{
  "crop_scale_min": 0.3,
  "horizontal_flip": false,
  "cutout": 0.4,
  "method": "byol",
  "weight_standardization": true,
  "avg_pool_shortcut": true,
  "projector_out": 256,
  "projector_hidden_layers": 2,
  "beta2": 0.95,
  "max_steps": 12300,
  "lr_schedule": "cosine"
}
Rows from block 4, named by matrix and row number. Rows with one number belong to one channel. Each number is 128 + 32 x the weight over its row's rms, rounded and kept within 0 to 255. All counts start at 0. After the name is the row's rms in percent of the matrix's.
# convs0: first 3x3 conv (model.blocks.4.convs.0.weight, 96x96x3x3, standardized in use), inputs 11-21, a 3x3 kernel for each
# convs1: second 3x3 conv (model.blocks.4.convs.1.weight, 96x96x3x3, standardized in use, transposed), outputs 11-21, a 3x3 kernel for each
convs0.8 098 [118 141 112 142 175 128 136 174 130  77  91  80  95  69  87  97  83  60 179 202 196 154 190 213  81 100 140  99 120 111  91  74 112  77  75  85  85  97  76 151 166 129 122 155  99 140 142 130 118 143 137 103 124 110 111 155 173 107 160 159 105 134  98 144 179 150 127 160 143 117 160 159 141 156 149  94 105 113 133 112 112 102 137 128 170 188 162 135 157 148 155 174 147 142 142 105 137 112  66]
convs1.8 098 [ 85  77  92 104  98  86 129 148 127 113 114 140 107  93 122 103 102 132 100 110 104 141 150 128 160 166 145 161 173 148 157 168 147 135 144 134 140 145 152 139 168 180 104 155 130 135 168 161 111 155 148  84 127 127 113 103  71 123 122  95 129 128 110 150 142 129 105 106 124  83 113 142 136 120 147 131 110 137 129 138 133 154 157 141 129 171 160  75 144 160 133 135 132 150 157 126 159 155 126]
convs0.9 096 [102 112 114 138 100  85 163 153 142 121  86 108 134 105 167 114 104 160 165 199 187 125 167 170  57  79  90 100 110 138  67 101 147 123  99 138 112 140 139 123 159 155  88 135 139 134 117  84 130 117 129 118 139 142  88 124 112  71 118 121 104  90  73 150 191 177 132 179 165 110 133 139 180 177 135 151 138 148 101  98  93 136 146 135 177 140 125 135 150 140 150 150  97 130 112  97 140 107  88]
convs1.9 102 [ 81  95  96  78  95  96 112 123 119 138 126 141 131 103 120 138 124 135 119 142 152 139 164 157 125 147 162 163 167 160 140 153 152 115 141 160 123 101  79 127 113 105 126 125  87 134 134 109 148 155 125 120 128 115 114 117 106 132 142 133 141 150 135 124 124 109  54  74 108  61  74 105 135 137 155 140 146 131 124 132 115 161 153 125 153 164 159 103 118 148 146 150 150 152 149 137 144 140 142]
convs0.10 097 [125 136 129 103  69  99 141  86 119 171 163 168 164 144 166 144 166 163 134 155 143 179 199 182 160 189 166 141 145 145 103 115 138 130 122 137  88  76  80  88  74  66  87  67  64  71  77  79  88  70  51 103  91 102 119 113 142 140 110 147 143 119 156 107  84 115  92  67 128 140 124 157 145 129 130 142 130 136 165 161 188 129 128 102 145 151 112 108  77  69  79  89 122 126  79 118 133 124 158]
convs1.10 125 [129 141 129 132 151 140 114 115 120 108  88  80  97  86  87  99  90  94 128 135 116 155 164 144 141 148 132 141 135 125 168 170 153 183 187 168 135 111 128 103  74 104 118 102 127 134  87 121 102   9  82 142  89 131 116 131 128 112 130 127 109 125 122 142 135  87 137  99  37 139 121  72 156 170 165 136 141 167 107 118 145 162 167 164 157 166 164 141 151 155 147 179 184 160 197 201 148 178 183]
convs0.11 098 [ 86 119 130  94 109 117  93 126 134 123 134 132 168 178 162 121 162 114 148 180 188 196 243 255 141 183 200 153 141 115 173 147 144 166 158 130 124 146 120 174 186 156 159 179 166 112  96 122 121 156 160 127 151 117 122 139 158 152 169 145 176 171 129 121 161 131 132 161 144  91 140 147 149 162 138 167 162 114 143 166 118 136 161 123 180 179 154 158 165 147 135 159 147 146 161 154 138 161 150]
convs1.11 104 [ 93 120 122 120 149 134 115 122 123  76  67  62  99  90  75  77  74  68 134 139 118 139 142 126 135 137 123 172 199 176 164 204 191 130 154 160 132 143 152 128 156 169 117 153 166 139 144 140 136 147 151 137 155 140 181 208 178 173 202 176 154 181 158 117 154 162  85 131 154 123 155 172 125  94 116 153 109 119 194 182 160 158 159 153  97 117 131  75  90 118 161 163 147 168 176 156 157 166 154]
convs0.12 097 [107 120 121 101  88 122  89 114 129 137 156 189 130 113 161 181 152 201  46  67  64  54  92  81  72 108  93 198 197 160 111 158 137 135 164 131  80  87  92 123 139 137 139 144 145 116 160 154 129  93 115 155 161 152 100 121 125  69  48  73  70  78  80 143 140 143 145 152 147 159 146 144  83  56  97 167 123  81 139 155 102 132 155 119 152 163 167 164 180 176 108  88 112 163  95  89 152 117 128]
convs1.12 090 [159 217 175 141 166 165 135 176 133 100 155 108 144 152 142 114 125 106 151 146 151 155 154 165 150 138 156  90 117 115  67  93  69  41  62  52 120 131 110  97 113  95 114 137 125 134 138 135 158 172 167 134 150 119 143 148 158 161 169 179 162 159 170  98  94 109 122 127 120 106 127 131 133 157 145 115 127 136 134 105 114 129 129 130 109  89  86  64  29  36 139 124  91 167 130 106 184 136  99]
convs0.13 103 [135 159 136 126 147 137 106 123 127 134 147 119 125 107 100 116 103 114 113 113 131 143 151 151 147 156 154 132 118 128 100 104 127  73 101 120 138 125 133 127 106 126 136 128 135 121 114  93 105  92  94  87  50  85 137 137 121 124 130 139 117 116 111 111 125 176 102 118 174 133 165 189  88  97 119  97  71  91 113 119 112 164 174 147 156 155 126 131 125 113 127 128  87 145 116  92 136 115 101]
convs1.13 094 [174 204 184 206 233 180 206 221 182 154 177 154 167 168 155 140 138 105 132 139 150 133 135 144 134 123 131 109 133 144  84 108 115  57  78  78  77  89  63  90  99  73  66  84  82 156 166 166 168 161 156 143 110  93 121 141 133 126 144 144 108 122 125  81 119 152 106 154 173 123 167 172 168 162 141 161 144 144 155 128 121 174 175 165 127 125 116  81  79  71 164 118  94 186 144 114 193 158 130]
convs0.14 099 [129 147 165 131 166 146  98 120 110 132 124 140 120 124 137  87 117 101  98  77  49 111  88  69 140 136 141 122  84  67 109  97 113 112 114 133 117 120 112 118 111 126 104 113 123 161 125 149 154 146 167 114 124 124 118  90  93 159 154 146 137 148 102 150 140 122 154 136 135 147 144 123 110 157 140 122 158 141 124 188 155 142 131 136 132 113 116 101  86  75  41  61  96 138 163 153 145 183 164]
convs1.14 095 [147 151 131  82  79  66 108 116 114 137 143 142 141 144 153 113 114  97 152 111  99 176 144 144 168 153 148  86 113 134  86 112 139 115 118 110 157 159 144 132 140 121 129 148 123 107 111 137 149 160 171 104  82  94  93 105 103 120 135 117 101 113  92  94 116 133  87 105 119  47 106 148 105 118 145 110  97 134 136 154 158  92  86  86  94  98  81  77  71  65  81  69  93 126 122 138 151 142 130]
convs0.15 103 [ 92 150 156 117 154 141 109 132 154 150 136 125 117 148 104  69  70  91 155 134 112 138  79  59 130  61  53 107 105 100 157 150 111 114 135 130 115 147 139 128 153 151 126 163 165 163 167 157 114 134 128  67  63 111 154 141 117 103  89 100  75  84  89 159 107  47 168 123  54 123 109  46 169 164 161 114 126 101 123  81 105  61  89 102 152 171 174 178 212 223 167 210 178 133 181 175 110 157 153]
convs1.15 097 [ 84  67  70 103  89  98  94 121 133 142 140 131 149 166 140 172 187 159  80  72  36  75  84  60  65  65  51 110 109  74 122 120  75  67  78  65 159 182 177 183 189 184 176 183 167 153 146 152 142 160 146 127 135 149  93 100  93 104 110 106 115 113 125 174 168 133 155 150 109 143 131 119 138 126 185 140 105 162 154 144 175 110 120 129 137 142 144 128 134 152  88  99 127  92  99 114 108 115 101]
convs0.16 102 [141 131 135 180 160 130 161 173 137 124 121 105 171 169 115 155 140 108 153 164 156  98 149 172  71 110 159  50  71  53 100 105  35  76 102  80 108  86  76 159 132 115 159 150 141 133  95 100 160 126 127 112 102 117 152 163 117 112 118 141  71  98 145 133 102  49 121 105  35  78  87  50 138 150 139  93 167 176 138 100 124  67  81 116 135 132 145 158 166 162 134 165 159 130 199 161  88 157 127]
convs1.16 097 [ 92  43  65 124  77  65 121 105 123 103 133 140  97 132 160  95 134 147 127  74  71 152 108  79 143 114 104 143 160 139 117 133 142 109  98  88 123 148 191 121 151 182 134 165 181 132 174 166 112 198 206  72 108 137  84 101  47 136 133  69 139 122  66 109 146 124  92 118 114  94 127 121 130 110 128 147 153 146  93 170 179  67  86 118  72 100 123 115  98 132 109 130 127 118 140 135 125 114 106]
convs0.17 100 [144 153 161 145 150 153 122 126 114 124 150 154 128 149 117 129 131  72 127  97  60 158 135 101 163 156 149  88  69  64 107  77  62 108  92  86 102 111 105 111 111 125 132 114 130 156 150 135 149 150 131 151 149 125 108 112  88 134 127  94 178 164 137 168 158 144 160 143 146 172 156 145 139 185 162 178 196 176 134 155 144 123 110 103 101  89  87  43  51  57  95 100 100 141 154 103 199 191 139]
convs1.17 099 [131 116 128 132 121 132 164 189 197 134 141 165 120 102 141  99  87 104 151 108  95 183 164 150 205 197 178  98 138 153  91 112 108  84  81  65 162 168 162 145 173 158 144 171 163 103 130 143 108 122 126  77  66  64 110 114 110 122 140 129 116 127 116  79 128 152  95 138 156  80 153 175 124 128 109 106 102 103 105  79  93  92  75  69 127 105  90  71  65  52 102  83  59 129 110  78 152 129 105]
convs0.18 102 [113 133 128 130 148 139 137 122 131 146 154  98 165 197 115 123 180 122 163 166 161 153 132 123 108  61  64 119 111  91 151 118  93 150 141 110 120 144  91 152 163  92 159 184 134 117 113  98 104 105  82 118 104  62 100  82 101  97  65  72 117  81 101 189 136  83 201 152  87 192 167 104 162 138  98 130 147  88 121 144 114  75  90  78  98 124 107 100 135 157 144 174 130 104 148 151 108 119 152]
convs1.18 109 [ 94  85 111 114 109 136  99 122 132 130 168 147 144 174 157 153 166 160 102  98  78  98  90  86 108 102  98 123 129  81 157 170 139 129 117 121 179 196 205 178 191 191 176 177 140 155 148 116 139 135 117 139 107  94  90 121 123 126 133 133 131 148 148 166 166 137 146 153 121 126 126 115 112 111 158 121  84 112 125 106 124 129 144 162 131 129 157 120 127 164  97 127 135  84 115 130  90 113 135]
convs0.19 104 [102 125 110 126 148 106 130 141 104 163 153 141 166 171 120 171 170 137 153 167 163 113 131 145 102 109 129 113  88  66 141 120  89 136 139 130 123 113 111 158 143 122 150 138 126 132 125 100 138 132 106 141 114 100  94 100 100  91  83 105  67  69  96 141  91  40 150  91   8 122  78   9 152 134 144 121 129 120 154 118 101  36  40  49 126 123 107 198 197 178 152 173 135 135 164 147 151 149 135]
convs1.19 099 [118  87  85 150 113  95 138 130 114 138 180 175 139 170 173 160 170 153 133 103  78 142 113  76 121  72  63 141 134 101 156 154 131 123 120 116 144 193 197 178 177 183 163 182 193 130 154 164 127 154 168  92 117 141  83 109  87 129 131  91 131 121  90 144 164 126 122 155 112  95 130  90 139 143 165 133 112 128 111 121 151 112 109 133  98 110 135 100 108 147 102 119 133 102 132 144 103 123 116]
convs0.20 105 [126 163 146 137 181 146 123 148 114  58  86 104  95 161 147 106 130 162 100 115 126  87  83 115 114 120 129  72  37  22 127  90  46 129 135 106 138 148 144 147 171 150 136 147 129 126 147 124 145 184 129 110 135 114 123 147 131 136 147 125 127 156 146 113  64   0 145  67   0 114  56   0 141 143 143 124  94 172 116 123 151  74 114 112 128 169 150 177 199 200 108 176 167 122 175 187  91 134 152]
convs1.20 099 [106 118 115 107 124 108  94 112 112 131 164 136 158 201 160 164 180 136  65  70  81  67  63  78  54  47  64 124 114  80 110 119  91  95  85 124 113 132 129 115 133 131 122 141 150 154 152 147 168 171 155 175 170 146 131 137 128 151 149 124 155 136 127 131 160 152 134 151 133 134 130 117 116  79 125 144  91 145 157 172 184  86  89 109  75  81 120  84 103 147   6  14  64  55  83  75  65 106  72]
convs0.21 102 [148 163 115 135 152 117 153 146 111 138  89  94 162 107  87 142 127 101 171 169 183 139 131 155  69  54 105  91 126 125  56  70 125  48  52  79  89  82  47 173 171 103 184 211 152 140 123 132 109  99 105  99  90  88 107 103 120  97  92 100 110  88  97 151 143  99 156 171 132 156 190 150 140 130 139 102 127 134 115 133 144 144 160 153 138 150 171  93 134 163 168 174 176 104 155 172 114 118 167]
convs1.21 099 [ 59  75 107  90  97 109 139 156 150 115 122  94  99 100 119  95 115 145  66  75  81  68  64  53 108 109  78 121 157 141 133 147 162  97  88 101 167 165 194 162 162 182 121 143 120 152 155 143 160 177 175 116 131 151  79  89  82 113 110 102 115 121 114 152 138 143 143  97 100 134 114 123 118 110 151 123  72  97 146 122 137 135 124 137 146 159 164 106 124 135  73 114 133  64  87 111  91 100 109]
convs0.22 102 [125 139 144 122 170 179 114 151 153 120 102 103 138 129  87 168 172 166 106 114 105 138 110  90 141  94  92 111  68  74 121 106  85 125 112  80 152 151 129 126 124 100 108 112 103 136 119 113 130 121 114 131 119 128 119  82  89 125 114  98 124 124  97 163  89  55 165 125  68 175 139  84 125 140 111 122 150 135 133 180 178  59  54  90 120 136 149  82 120 139 102 130 121  81 137 135 133 181 181]
convs1.22 089 [115 121 121 111 111 140 136 146 174 187 195 170 141 164 168 133 136 124  87  93 102  99 115 155 120 136 166 106  95  79 138 125 101 117 102 103 169 204 194 161 181 157 140 160 132 192 168 157 226 177 150 176 133 112  94  94  94 118 111 109  94 101  95 113 125 145 112 113 116  99 104 124 150 127 139 132  65 105 178 116 119  57  76  82  51  60  87  73  71 100  66  74  94 100 137 134  92 138 128]
convs0.23 101 [132 147 137 130 135 155  94 120 127 104 108  91 111  86  84 168 179 126 137 118 100 153 143 127 157 150 147  70  28  28  72  57  54 112  87  77 146 153 136 126 133 115 134 141 120  81  80  78  99  73  54 173 184 127  98 103  90 122 127 109 174 150 120 112  99 107 135 160 158 195 202 173 102 107 127 162 167 131 170 195 150  98  95  84  58  37  50  48  58  69 119 126 140 163 138 114 230 223 157]
convs1.23 099 [136 144 133 120 103 125 184 183 177 151 198 181 120 150 143 104 105  98 106 102  94 158 142 140 204 196 174 107 145 153 132 134 128 133 138 110 151 159 171 144 151 142 147 179 172  88 105 124 126 111 135  64  54  62 116 137 131 135 159 141 116 132 118 104 180 199 111 168 179  83 142 168 135 162 126  85 129 135  81  86 130 104  90 105 156 140 133 147 135 136 133 131  86 165 155 131 162 155 132]
convs0.24 100 [ 74  76 108 133 141 125 126 161 114 121 135 105 134 172 162  78 109  99 130 100 118 105  82  95  89  79  83 100 136  99 153 184 172 103 123 133 135 157 140 147 140 111 116 115  70 134 127 119 137 151 161  89 102 111 159 190 123 127 115 111  42  38 124 157 171 111 144 157 112 116 138 119 146 153 158 121 142 134 110 116 109  78  87  89 113 156 153 116 157 160 132 174 133 157 211 160 109 149 140]
convs1.24 102 [ 66  38  72 101  82  87  95 121 138 129 159 135 158 166 115 163 148 131 141 112 129 147 129 127 149 139 147 127 128 111 144 163 150 101 121 123 135 142 129 132 135 148 130 139 155 176 170 174 167 169 159 124  99  94 113 127 119 153 141 127 168 164 165 138 150 153 116 164 160  88 118 132 130 140 123 192 211 182  84 122  96 150 148 134 125 135 131 112 126 160  81 101 107 104 105  91 131 143 122]
convs0.25 102 [167 134 169 134 156 171 169 180 151 116 111 136 146 164 148 170 183 162  79 115 140  68 130 170  56 125 176  98 114 124  93 144 106 136 112 116 128 140 111 169 183 136 152 174 136 136 130 136 126 162 140 150 184 136  79  85  50  66  90  85  37  82  89  94 100  59 121 130  77 149 155 116  87 127  88 127 144 129 119 171 129  12  67  95  47 114 141 107 121 139 117 153 157  84 139 131 122 150 143]
convs1.25 100 [186 152 130 109 104 107 110 113 168 178 199 171 154 144 117 154 123 117  85  68  96 124 114 130 139 149 155  91 101  89  92  96  97 128 128 142 148 193 169 161 184 149 166 172 146 129 125 127 179 163 160 158 134 150 115 104  71 142 116  69 104  78  48 157 165 128 144 148 128  82  96  99  95 142 164  75 136 146  84 127 117  50  84 105  92 119 147 117 147 172  69 131 131  98 138 141  91 136 137]
convs0.26 103 [127 129 143 129 149 129 120 130 125  62 109 123 104 173 168  89 131 127 145 159 160 159 173 164 142 150 129 122 136 120 125 126 109 121 120 133 145 153 147 159 167 168 159 132 134 112 131 118 135 173 160 126 135 117 116 131 105  84 103  97  67 104  98 133 127  55 144  99  10  95  47   0 109 133 121 138 130 146  80 102  99 103 119 112 127 133 130 140 136 142 121 160 139 130 171 158  73 132 125]
convs1.26 105 [107 116 130 130 133 127 131 121 118 141 148 119 172 188 130 210 212 148 118 123 100 110 109  87  80  66  54 161 140 102 183 172 149 147 144 162 101  99 102 145 134 145 166 160 178 131 131 117 150 161 143 159 163 150 131 131 127 139 134 122 132 122 120 138 153 134 153 162 124 147 141 102  90  98 141 139 145 173 120 153 144 147 153 146 129 151 163 135 155 170  74 103 143  75 104 111  60  89  86]
convs0.27 098 [140  99 105 130 146 171 174 189 200 131 117  93 132 183 161 130 208 140 148 160 152 155 151 130 161  98  91  79  52  94 111 149 152 176 171 117 111 131  84 125 155 127 158 153 140  99  74  92 139 194 181 124 209 140 114  88  97 122 111 113  94 146 141  88 119 125 151 177 142 176 194 166 122 143 115 122 157 119  48 143 122  87 102  97  90 115 119 104 102 115 113 104  91 112 140 111  95 194 114]
convs1.27 101 [108 114 113  69  91 108 147 175 179 178 183 157 139 135 116 140 114  90 103 133 130 113 150 139 139 174 176 130 145 146 101 118 117 102 131 144 121 113  88 110 132 113 131 141 122 150 184 146 182 186 146 107  57  89 120 120 116 165 152 134 129 130 134 172 222 202 148 203 198 147 172 143 148 179 197 127 190 152 145 205 168  73  84  77 114 135 145 114 134 160  93 112 115 121 115 113  97  93 110]
convs0.28 100 [125 112  97 110 127  99 114 128 113 158 121 119 172 144  94 154 149 134 181 167 163 163 148 158 141 127 135 123 138 131 170 135 110 150  73  81 184 124  78 149 134 138  84 160 187 106 111 145 122 140 114 128 149 103  97 110 125 122 120 107 141 142  59 140 143 141 135 154 144 149 145 146 117 139 161 145 125 120 144 146 139 142 153 136 139 137 154 118 139 145  88 148 177 113 165 116 126 120  93]
convs1.28 101 [ 79 103 145 139  92 103 144 136  87 149 144 141 142 144 129 152 150 133  79  76 109 121  74  89 185 167 130 136 152 126 127 153 166  84 118 159  57  93 139  91 124 129  73  84  73 138 159 107 170 188 122 181 152 128  73  73  81  86  78  89  87  95  97 100 103  89  53 118 103  87  96  79 119 135 139 170 107 138 178 163 143 164 134 133 129 152 146 105 154 154 134 137 133 120 124 121 110 109 146]
convs0.29 103 [140 165 123 157 189 135 152 145 143  97 116  90  99 150 136  69 122 143  66  84  80  43  53  62  55 102  97 106 157 105 117 134 111  81  94  88 135 157 115 155 177 141 149 173 153 147 146 108 159 198 140 146 147 113 140 119 129 129 129  83 126 110  84 105 105  16 129 119  32  98  50   0  97 141 127 148 108 168 116 149 142  83 109  96 131 162 124 175 196 184  76 145 135 105 152 147  87 125 140]
convs1.29 098 [ 95 125 119  95 121 103  87  96 103 150 162 148 179 181 160 179 164 135  93  96 100  81  85  89  83  75  86 131 137  83  97 119  94  82  70 106 105 136 118 135 164 152 136 166 148 134 162 142 176 189 163 158 171 155  47  90  65  67 101  57  76  86  67 118 185 163  92 170 133  99 137 124 129  77  99 191 131 142 186 205 165 135 137 145 115 126 170 120 139 189  28  46  72  64  93  49  67 121  68]
convs0.30 100 [190 206 161  81  69 111  64  56 109 112 148 121 153 196 183 167 135 119 183  94 112 176 106 119 162 146 150 124 198 126 131 171 141 132 127  87 124 120 128 144 190 154 147 177 145  95 171 120 142 180 118 100 115  97 130 146 115 130 155 126 131 157 128 184 155 134 184 135 151 122 107 148  85  95 119 150 145 127 157 108  88 100 122 122  63 114 140 135 187 179 154 156 129  90 112 143 136 129 111]
convs1.30 104 [ 77 131 113  97 141 107  78  62  62 103 109 145 122 141 129 156 164 152 127 171 183  98 153 159  77  91  92 140 158 107 147 153 141 106 114 120 104 135 114 137 173 126 102 124  80  94 119 136 137 182 155 181 233 172 120 120 117 111  95  92 101  92  99 127 172 143 101 168 147  99 124  91  84 131 154  92  88 137 154 181 170 181 184 179 189 168 182 140 117 137  74  87 118  82  89 103  87 119 103]
convs0.31 099 [ 72  57  49  96  70  71 133 124  99 121 125 145 133 146 167 109 109 117  59 105 146  68 138 175  89 159 188 152 146 163 163 166 164 167 162 128 115  99 131 141 132 136 106 114 114 120 137 134 132 132 151 115 105 106 150 162 171 152 177 178 149 184 154 111 130 179 111 150 190  93 124 178 115 104 124 103 111 131 107 101 106 145 143 134 152 140 128 148 159 139 132 167 155 116 140 126 101  80 105]
convs1.31 090 [119 120 124 157 124 113 141 102  76 139 126 114 158 137 116 133 119 115  97 131 151  79 108 144  69  96 141  94 121 108  75 112 102  47  96 113 149 156 146 170 181 166 152 155 143  99  77  76 103  55  41 111  77  52 107 104  89 100 101  89 115 104  95 150 155 175 166 183 201 161 163 182 109 117 127 109 103 108 135  97  79 154 139 125 139 142 147 131 147 148  80  71  56  93  71  52 109 102  64]
convs0.32 103 [139 136 130 145 169 143 147 155 135 123 191 123  94 158 109 126 107  91 139 113 146 162 137 153 109  81  89 138 182 168 134 170 154  72  88  72 132 123 122 142 135 133 143 136 132 140 169 137 131 165 146 138 134 140 150 174 143 127 136 112 105 113 118 131 153 148 121 114 129 104  90 100 125 195 153 139 133 134 139 141 117 216 245 232 149 184 174  88 115 119 101 169 136  86 113 127 105  75 118]
convs1.32 086 [ 85  90  96 112 123 138 108 130 118 150 129 146 159 140 138 188 177 170 166 189 170 128 121 105  85  89  74 135 145 135 128 130 113  59  68  80 100  79  46 157 145 125 142 143 147 109 110 136 154 133 152 160 157 169 108  97  78 131 135 115 150 145 117 130 162 156 112 150 142  96 132 136 150 157 151 196 187 199 145 133 169 163 165 163 160 164 154 138 135 128 121 142 155 102 121 142  90 106 115]
convs0.33 100 [181 144 126 156 125 135 152 129 137 141 122 126 151 161 169 149 205 175  97 110 122 144 149 138 156 142 108  74  65  73  86 114 107 144 150 164 122 129 117 118 148 156 115 149 143 126 111 135 137 180 198 153 201 186  95  78 120  80  71  98  98 138 141  90 117 118 117 172 180 159 196 217  92 114 117 140 163 158  85 162 145  54  66  44  70  79  77  72  59  76  82  65 104  86 117 116  94 170 167]
convs1.33 105 [148 135 131 118 107 112 171 180 186 190 193 153 147 151 111 120  96  78  74 124 148  92 129 149 148 166 169 117 148 145  78 107 115 109 137 136 174 144 112 170 157 110 190 183 143 120 122  99 142 123  91  76  42  27 119 115 115 135 121 121 101 105 109 140 174 170 146 171 164 134 154 147 133 152 127 106 135 114  96 126  96  60  96  95 113 156 162 124 147 155  74  92  88  89 101 109  79  97 119]
convs0.34 102 [141 163 140 136 161 145 141 143 154  88 211 158 113 173 141 102 104  61 182  93  92 164 102 119 146 125 132 115 217 231 127 180 165  73 117  96 146 165 137 151 171 140 137 157 129  77 149 140  98 133 132  77  87  97 136 182 185 117 144 137  87 101  90 154 183 194 125 123 133  84  63  70  90 130 131  94  91 124  81  31  37 148 208 201  76 177 172  83 145 137  85 170 147 107 134 138  38  77 104]
convs1.34 091 [ 69  79  95  91  69  80 106  84  76 121  98  93 140 128 111 197 200 159 138 167 166  84 115 129  31  50  76 150 177 148 152 163 144  83  96 115  85  83  74 163 152 108 134 166 153 111 111 101 161 148 130 164 175 137 111  98  89 128 122 119 131 119 123 161 188 178 160 193 164 134 155 127 115 132 133 159 153 158 135 164 166 193 194 179 201 201 192 153 154 175 100 119 141  79  92 113  86  81  64]
convs0.35 100 [174 133  55  79 148 163  52  72 174  94 153 150 111 151 170 118 126  96 162 150 139 138 121 129 150 127 140 118 143 101 161 163 137  95 117 108 169 114 134 187 131 142 151 133 133 127 145 129  71 147 173  53  74 121  37  87 174 160 124  87 124 144  44 164 165 159 168 154 122  97  95  82  66 143 151  78 119 157 119 148 102  86 131 108 125 148 123 119 157 175 133 143 157  99 183 147  75 132 125]
convs1.35 117 [ 95 149 147  89  90 116 127 105 111 139 149 144 157 150 132 186 177 130 102 101  99  99 104 107  93 122 131 146 131 128 169 150 129 144 175 156  95  96 112 102 103 122 110 103  96 131 107  82 173 170 107 152 164 129 107 102 115 127 118  91  94 127 125 160 169 147 150 168 131 117 134 110 106 151 132 199 176 110 209 197 143 138 122 119 121 115 128  93  83 105  91 113 118 100 107 118 133 140 149]
convs0.36 103 [152 125 124 186 164 161 191 160 161 105  98  83  97  81 100 125  90  92 170 177 157 158 150 108 143 154 110 126 135 145 165 138 119 151 120 102 117 129 127 119 124 132 151 117 143 125  99  85 153 111  94 154 106 104 141 108 131 178 123 130 168 142  96 119 112 137 138 106 139 108  68 124 144 128 122 139 120 117 115 111 121 113 121 125  97 118 117 144 121 139 116 131 125 120 118 130  99  97  90]
convs1.36 100 [115 126 140 108 109 144 109  93 119 129 113 142 106 122 136 124 134 147 109 120 144  88 110 144  41  53  67 121  98  77 122 108  62 144 130 109 138 121  78 152 153  95 147 136  98 180 135 131 210 172 139 184 152 163  60  63  54  78  94  78  75  92  73 169 160 117 155 131 106 178 153 137 151 117 133 156 153 156 124 144 140 100 116 122 134 141 158 186 199 203  93 170 170 101 166 161  51 122 128]
convs0.37 099 [180 126  79 171  91  93 165 136 107  88 164 126 182 189 121 157 175 118 133 136 137 115 111 118 160 157 143 111 139  97 150 127  87 126 118 107 183 141 120 150 125 160 132 138 151 193 176  68 225 129  41 169  71  79 164 119 110 149 138 108 166 126 119  90 122 115 107 118 130  17  80 111 101 137 136 148 162 103 169 163 112 147 131 139  92 104 154 124 158 174 135 103 126 184 141 133 169 150 135]
convs1.37 111 [159 125 148 139 108 138 164 118 138 129 130 159 121 153 173 123 152 164 197 157 134 168 128 108 149 126  71 182 184 163 180 179 152 157 145 107 114 140 155 112 164 122 154 152 130 113 135 157 107 157 199 103 164 184 125 149 109 146 162 135 144 167 131  49  95 154  58 100 150  79  93 143 156 116 107 185 161 146 118 119 147 169 152 122 183 128 106 139 111  92 153 114  89 131 114 106 105 111 108]
convs0.38 101 [117 131 119 112 121 103 136 130 115  59 118 151  43  92 131 107  89  91 130  92  81 125 100  68 110  65  31 152 170 123 114 161 176 101 105 101 160 165 176 143 140 145 155 147 152 125 150 152 100 133 124 146 143 143 137 146 148 108 112 130 123 125 154 114  82  25  89  47  11  86  52  22 125 121 142 153 118 102 145 154 145  77 126 133  90 128 132 101 140 160 108 119 160  82  94 105 117 129 134]
convs1.38 087 [ 99 114 111 112 128 128 110 115 117 170 177 169 194 196 152 191 201 145 158 176 148 146 177 162 129 140 122  98  98  88 136 120 111 143 140 130 106 120  99 112 100  95 124 121 128 137 144 147 125 140 126 156 159 141 117 108  91 122 124 114 140 130 120 154 170 133 142 152 130 139 145 136 134 145 184 127 140 171 116 138 151 118 129 150 136 138 147 129 123 135  77 123 150  88 114 143 119 117 115]
convs0.39 098 [186 165  96 213 213 155 188 188 155 122 100 117 117 146 168 146 142 122  73 140 185  44  99 167 110 160 193  92 105 121 135 149 145 152 137 120  95 121 116 107 141 121  58 114  83 151 119  58 143 172 119 146 173 128 130 128 146 122 107 124 124  81 120  79  95 146 103 135 172 106 128 154 106 120 146  67 128 163 109 138 137  58  76  82  93 118 140 104 121 128 107 130 147 104 146 166 114 142 138]
convs1.39 085 [120  99 117 105  75  92 105  75  92 150 154 148 174 171 135 139 155 130  92 142 188 104 149 193 114 146 184 131 150 154 139 144 144 130 133 118 124 146 146 134 143 108 149 126 114 145 141 157 167 168 157 135 127 142 146 144  96 161 156 117 111 104  76 202 185 158 218 181 129 202 146 120 162 141 121 136 145 105  87 101  62  98 112 102 115 139 133 106 146 146  62  91  69 111 143 136  91 150 130]
convs0.40 100 [147 119 143 150 126 128 159 126 122 132 129 146 117 150 136 113 170 131 197 192  81 212 184  11 210 195  27 156 141 140 187 146  99 154 136 133  79 126 136  90 160 163 100 155 157 177 114 101 154 107  86 150 124 112 153 131 121 180 131 113 154 138 102 110 134 136 125 146 141 137 148 149 167 131 145 158 132 132 129 126 153 139 103 105 147 103  99 136 109  78 127 121 136 143 129 119 134 142 136]
convs1.40 120 [107  98 187 107 106 171 115 112 147 121 129 142 111 124 132 106 104 115  78  72 113  99  76 136  63  68 113 123 115  91 120  99  68 138 125  83 189 179 116 166 175 114 161 162 114 121 144 141 146 141 138 140 120 114  45 104  66  62 113  77  57 117  76 110 138 133 111 121 123 119 137 129 141 148 143 123 151 144 138 154 150 135 117 112 148 110 117 165 117 127 118 140 138 111 140 138  94 144 138]
convs0.41 101 [121 207 110 146 150  90 114  56  52 146 134 119 146 128  87 108  87  85 109  86 104 138 105 121 178 174 173 149 162 120 123 154 108  64 117  81  89 112  98  98 123 134  99 139 143 112 132 112 124 127  97 116  99  93 117  41  98 111 137 111 157 175 100 157 179  91 163 163  47 125 124  39  97  95 120 139 105 130 119 136 163 114 170 148 133 178 158 124 163 146 105 121  86 103 134  83 107 134  86]
convs1.41 106 [194 161 111 152  95  70  99  44  50 138 122 140 140 133 138 169 154 144 134 141 114 116 121 116  80  80  75 133 131  95 135 153 109 149 151 107 131 112  80 143  98  79 108  93 120  70  77 127 115 177 161 130 172 131 173 161 126 161 156 136 125 147 103  91 116 138  90 127 123 117 129 103  58  92 125 106 117 129 126 177 165 148 142 151 144 144 151 136 110 112 104 150 142 137 156 149 124 145 104]
convs0.42 099 [141 168 153 133 167 174 127 148 163 119 138 159  70 103 183 102 116 182 141 149 104 190 184 125 174 180 127 123 129 138 111 111 128  92 115 118 130 134 138 128 124 153 112 110 116  91 111  98 102 109 114 139 122 109 108 128 103 138 142 148 107 166 131 100 145 131  77 118  92  85 105 100 141 146 185 150 103 103 148  86 111 172 161 143 142 130 116 141 120 126 106  86  72 113  57 100 143  97  91]
convs1.42 100 [104  97 127 112 135 151 103 106 104 144 160 165 139 167 171 143 162 152 111 131 178 101 112 152 108  93 110 101 119 131  94 100  97  80  79  80 105  95  41 120 120  93  87 103  90  82 132 118 154 166 140 128 130  93 115 115 110 117 117 114 112 100  96  96  98 121 122 134 160 138 156 154  94  81  50  99  93  74 162 135 128 127 118 138 108  62  76 120  86  87 117 106  67 144 124  81 149 128  98]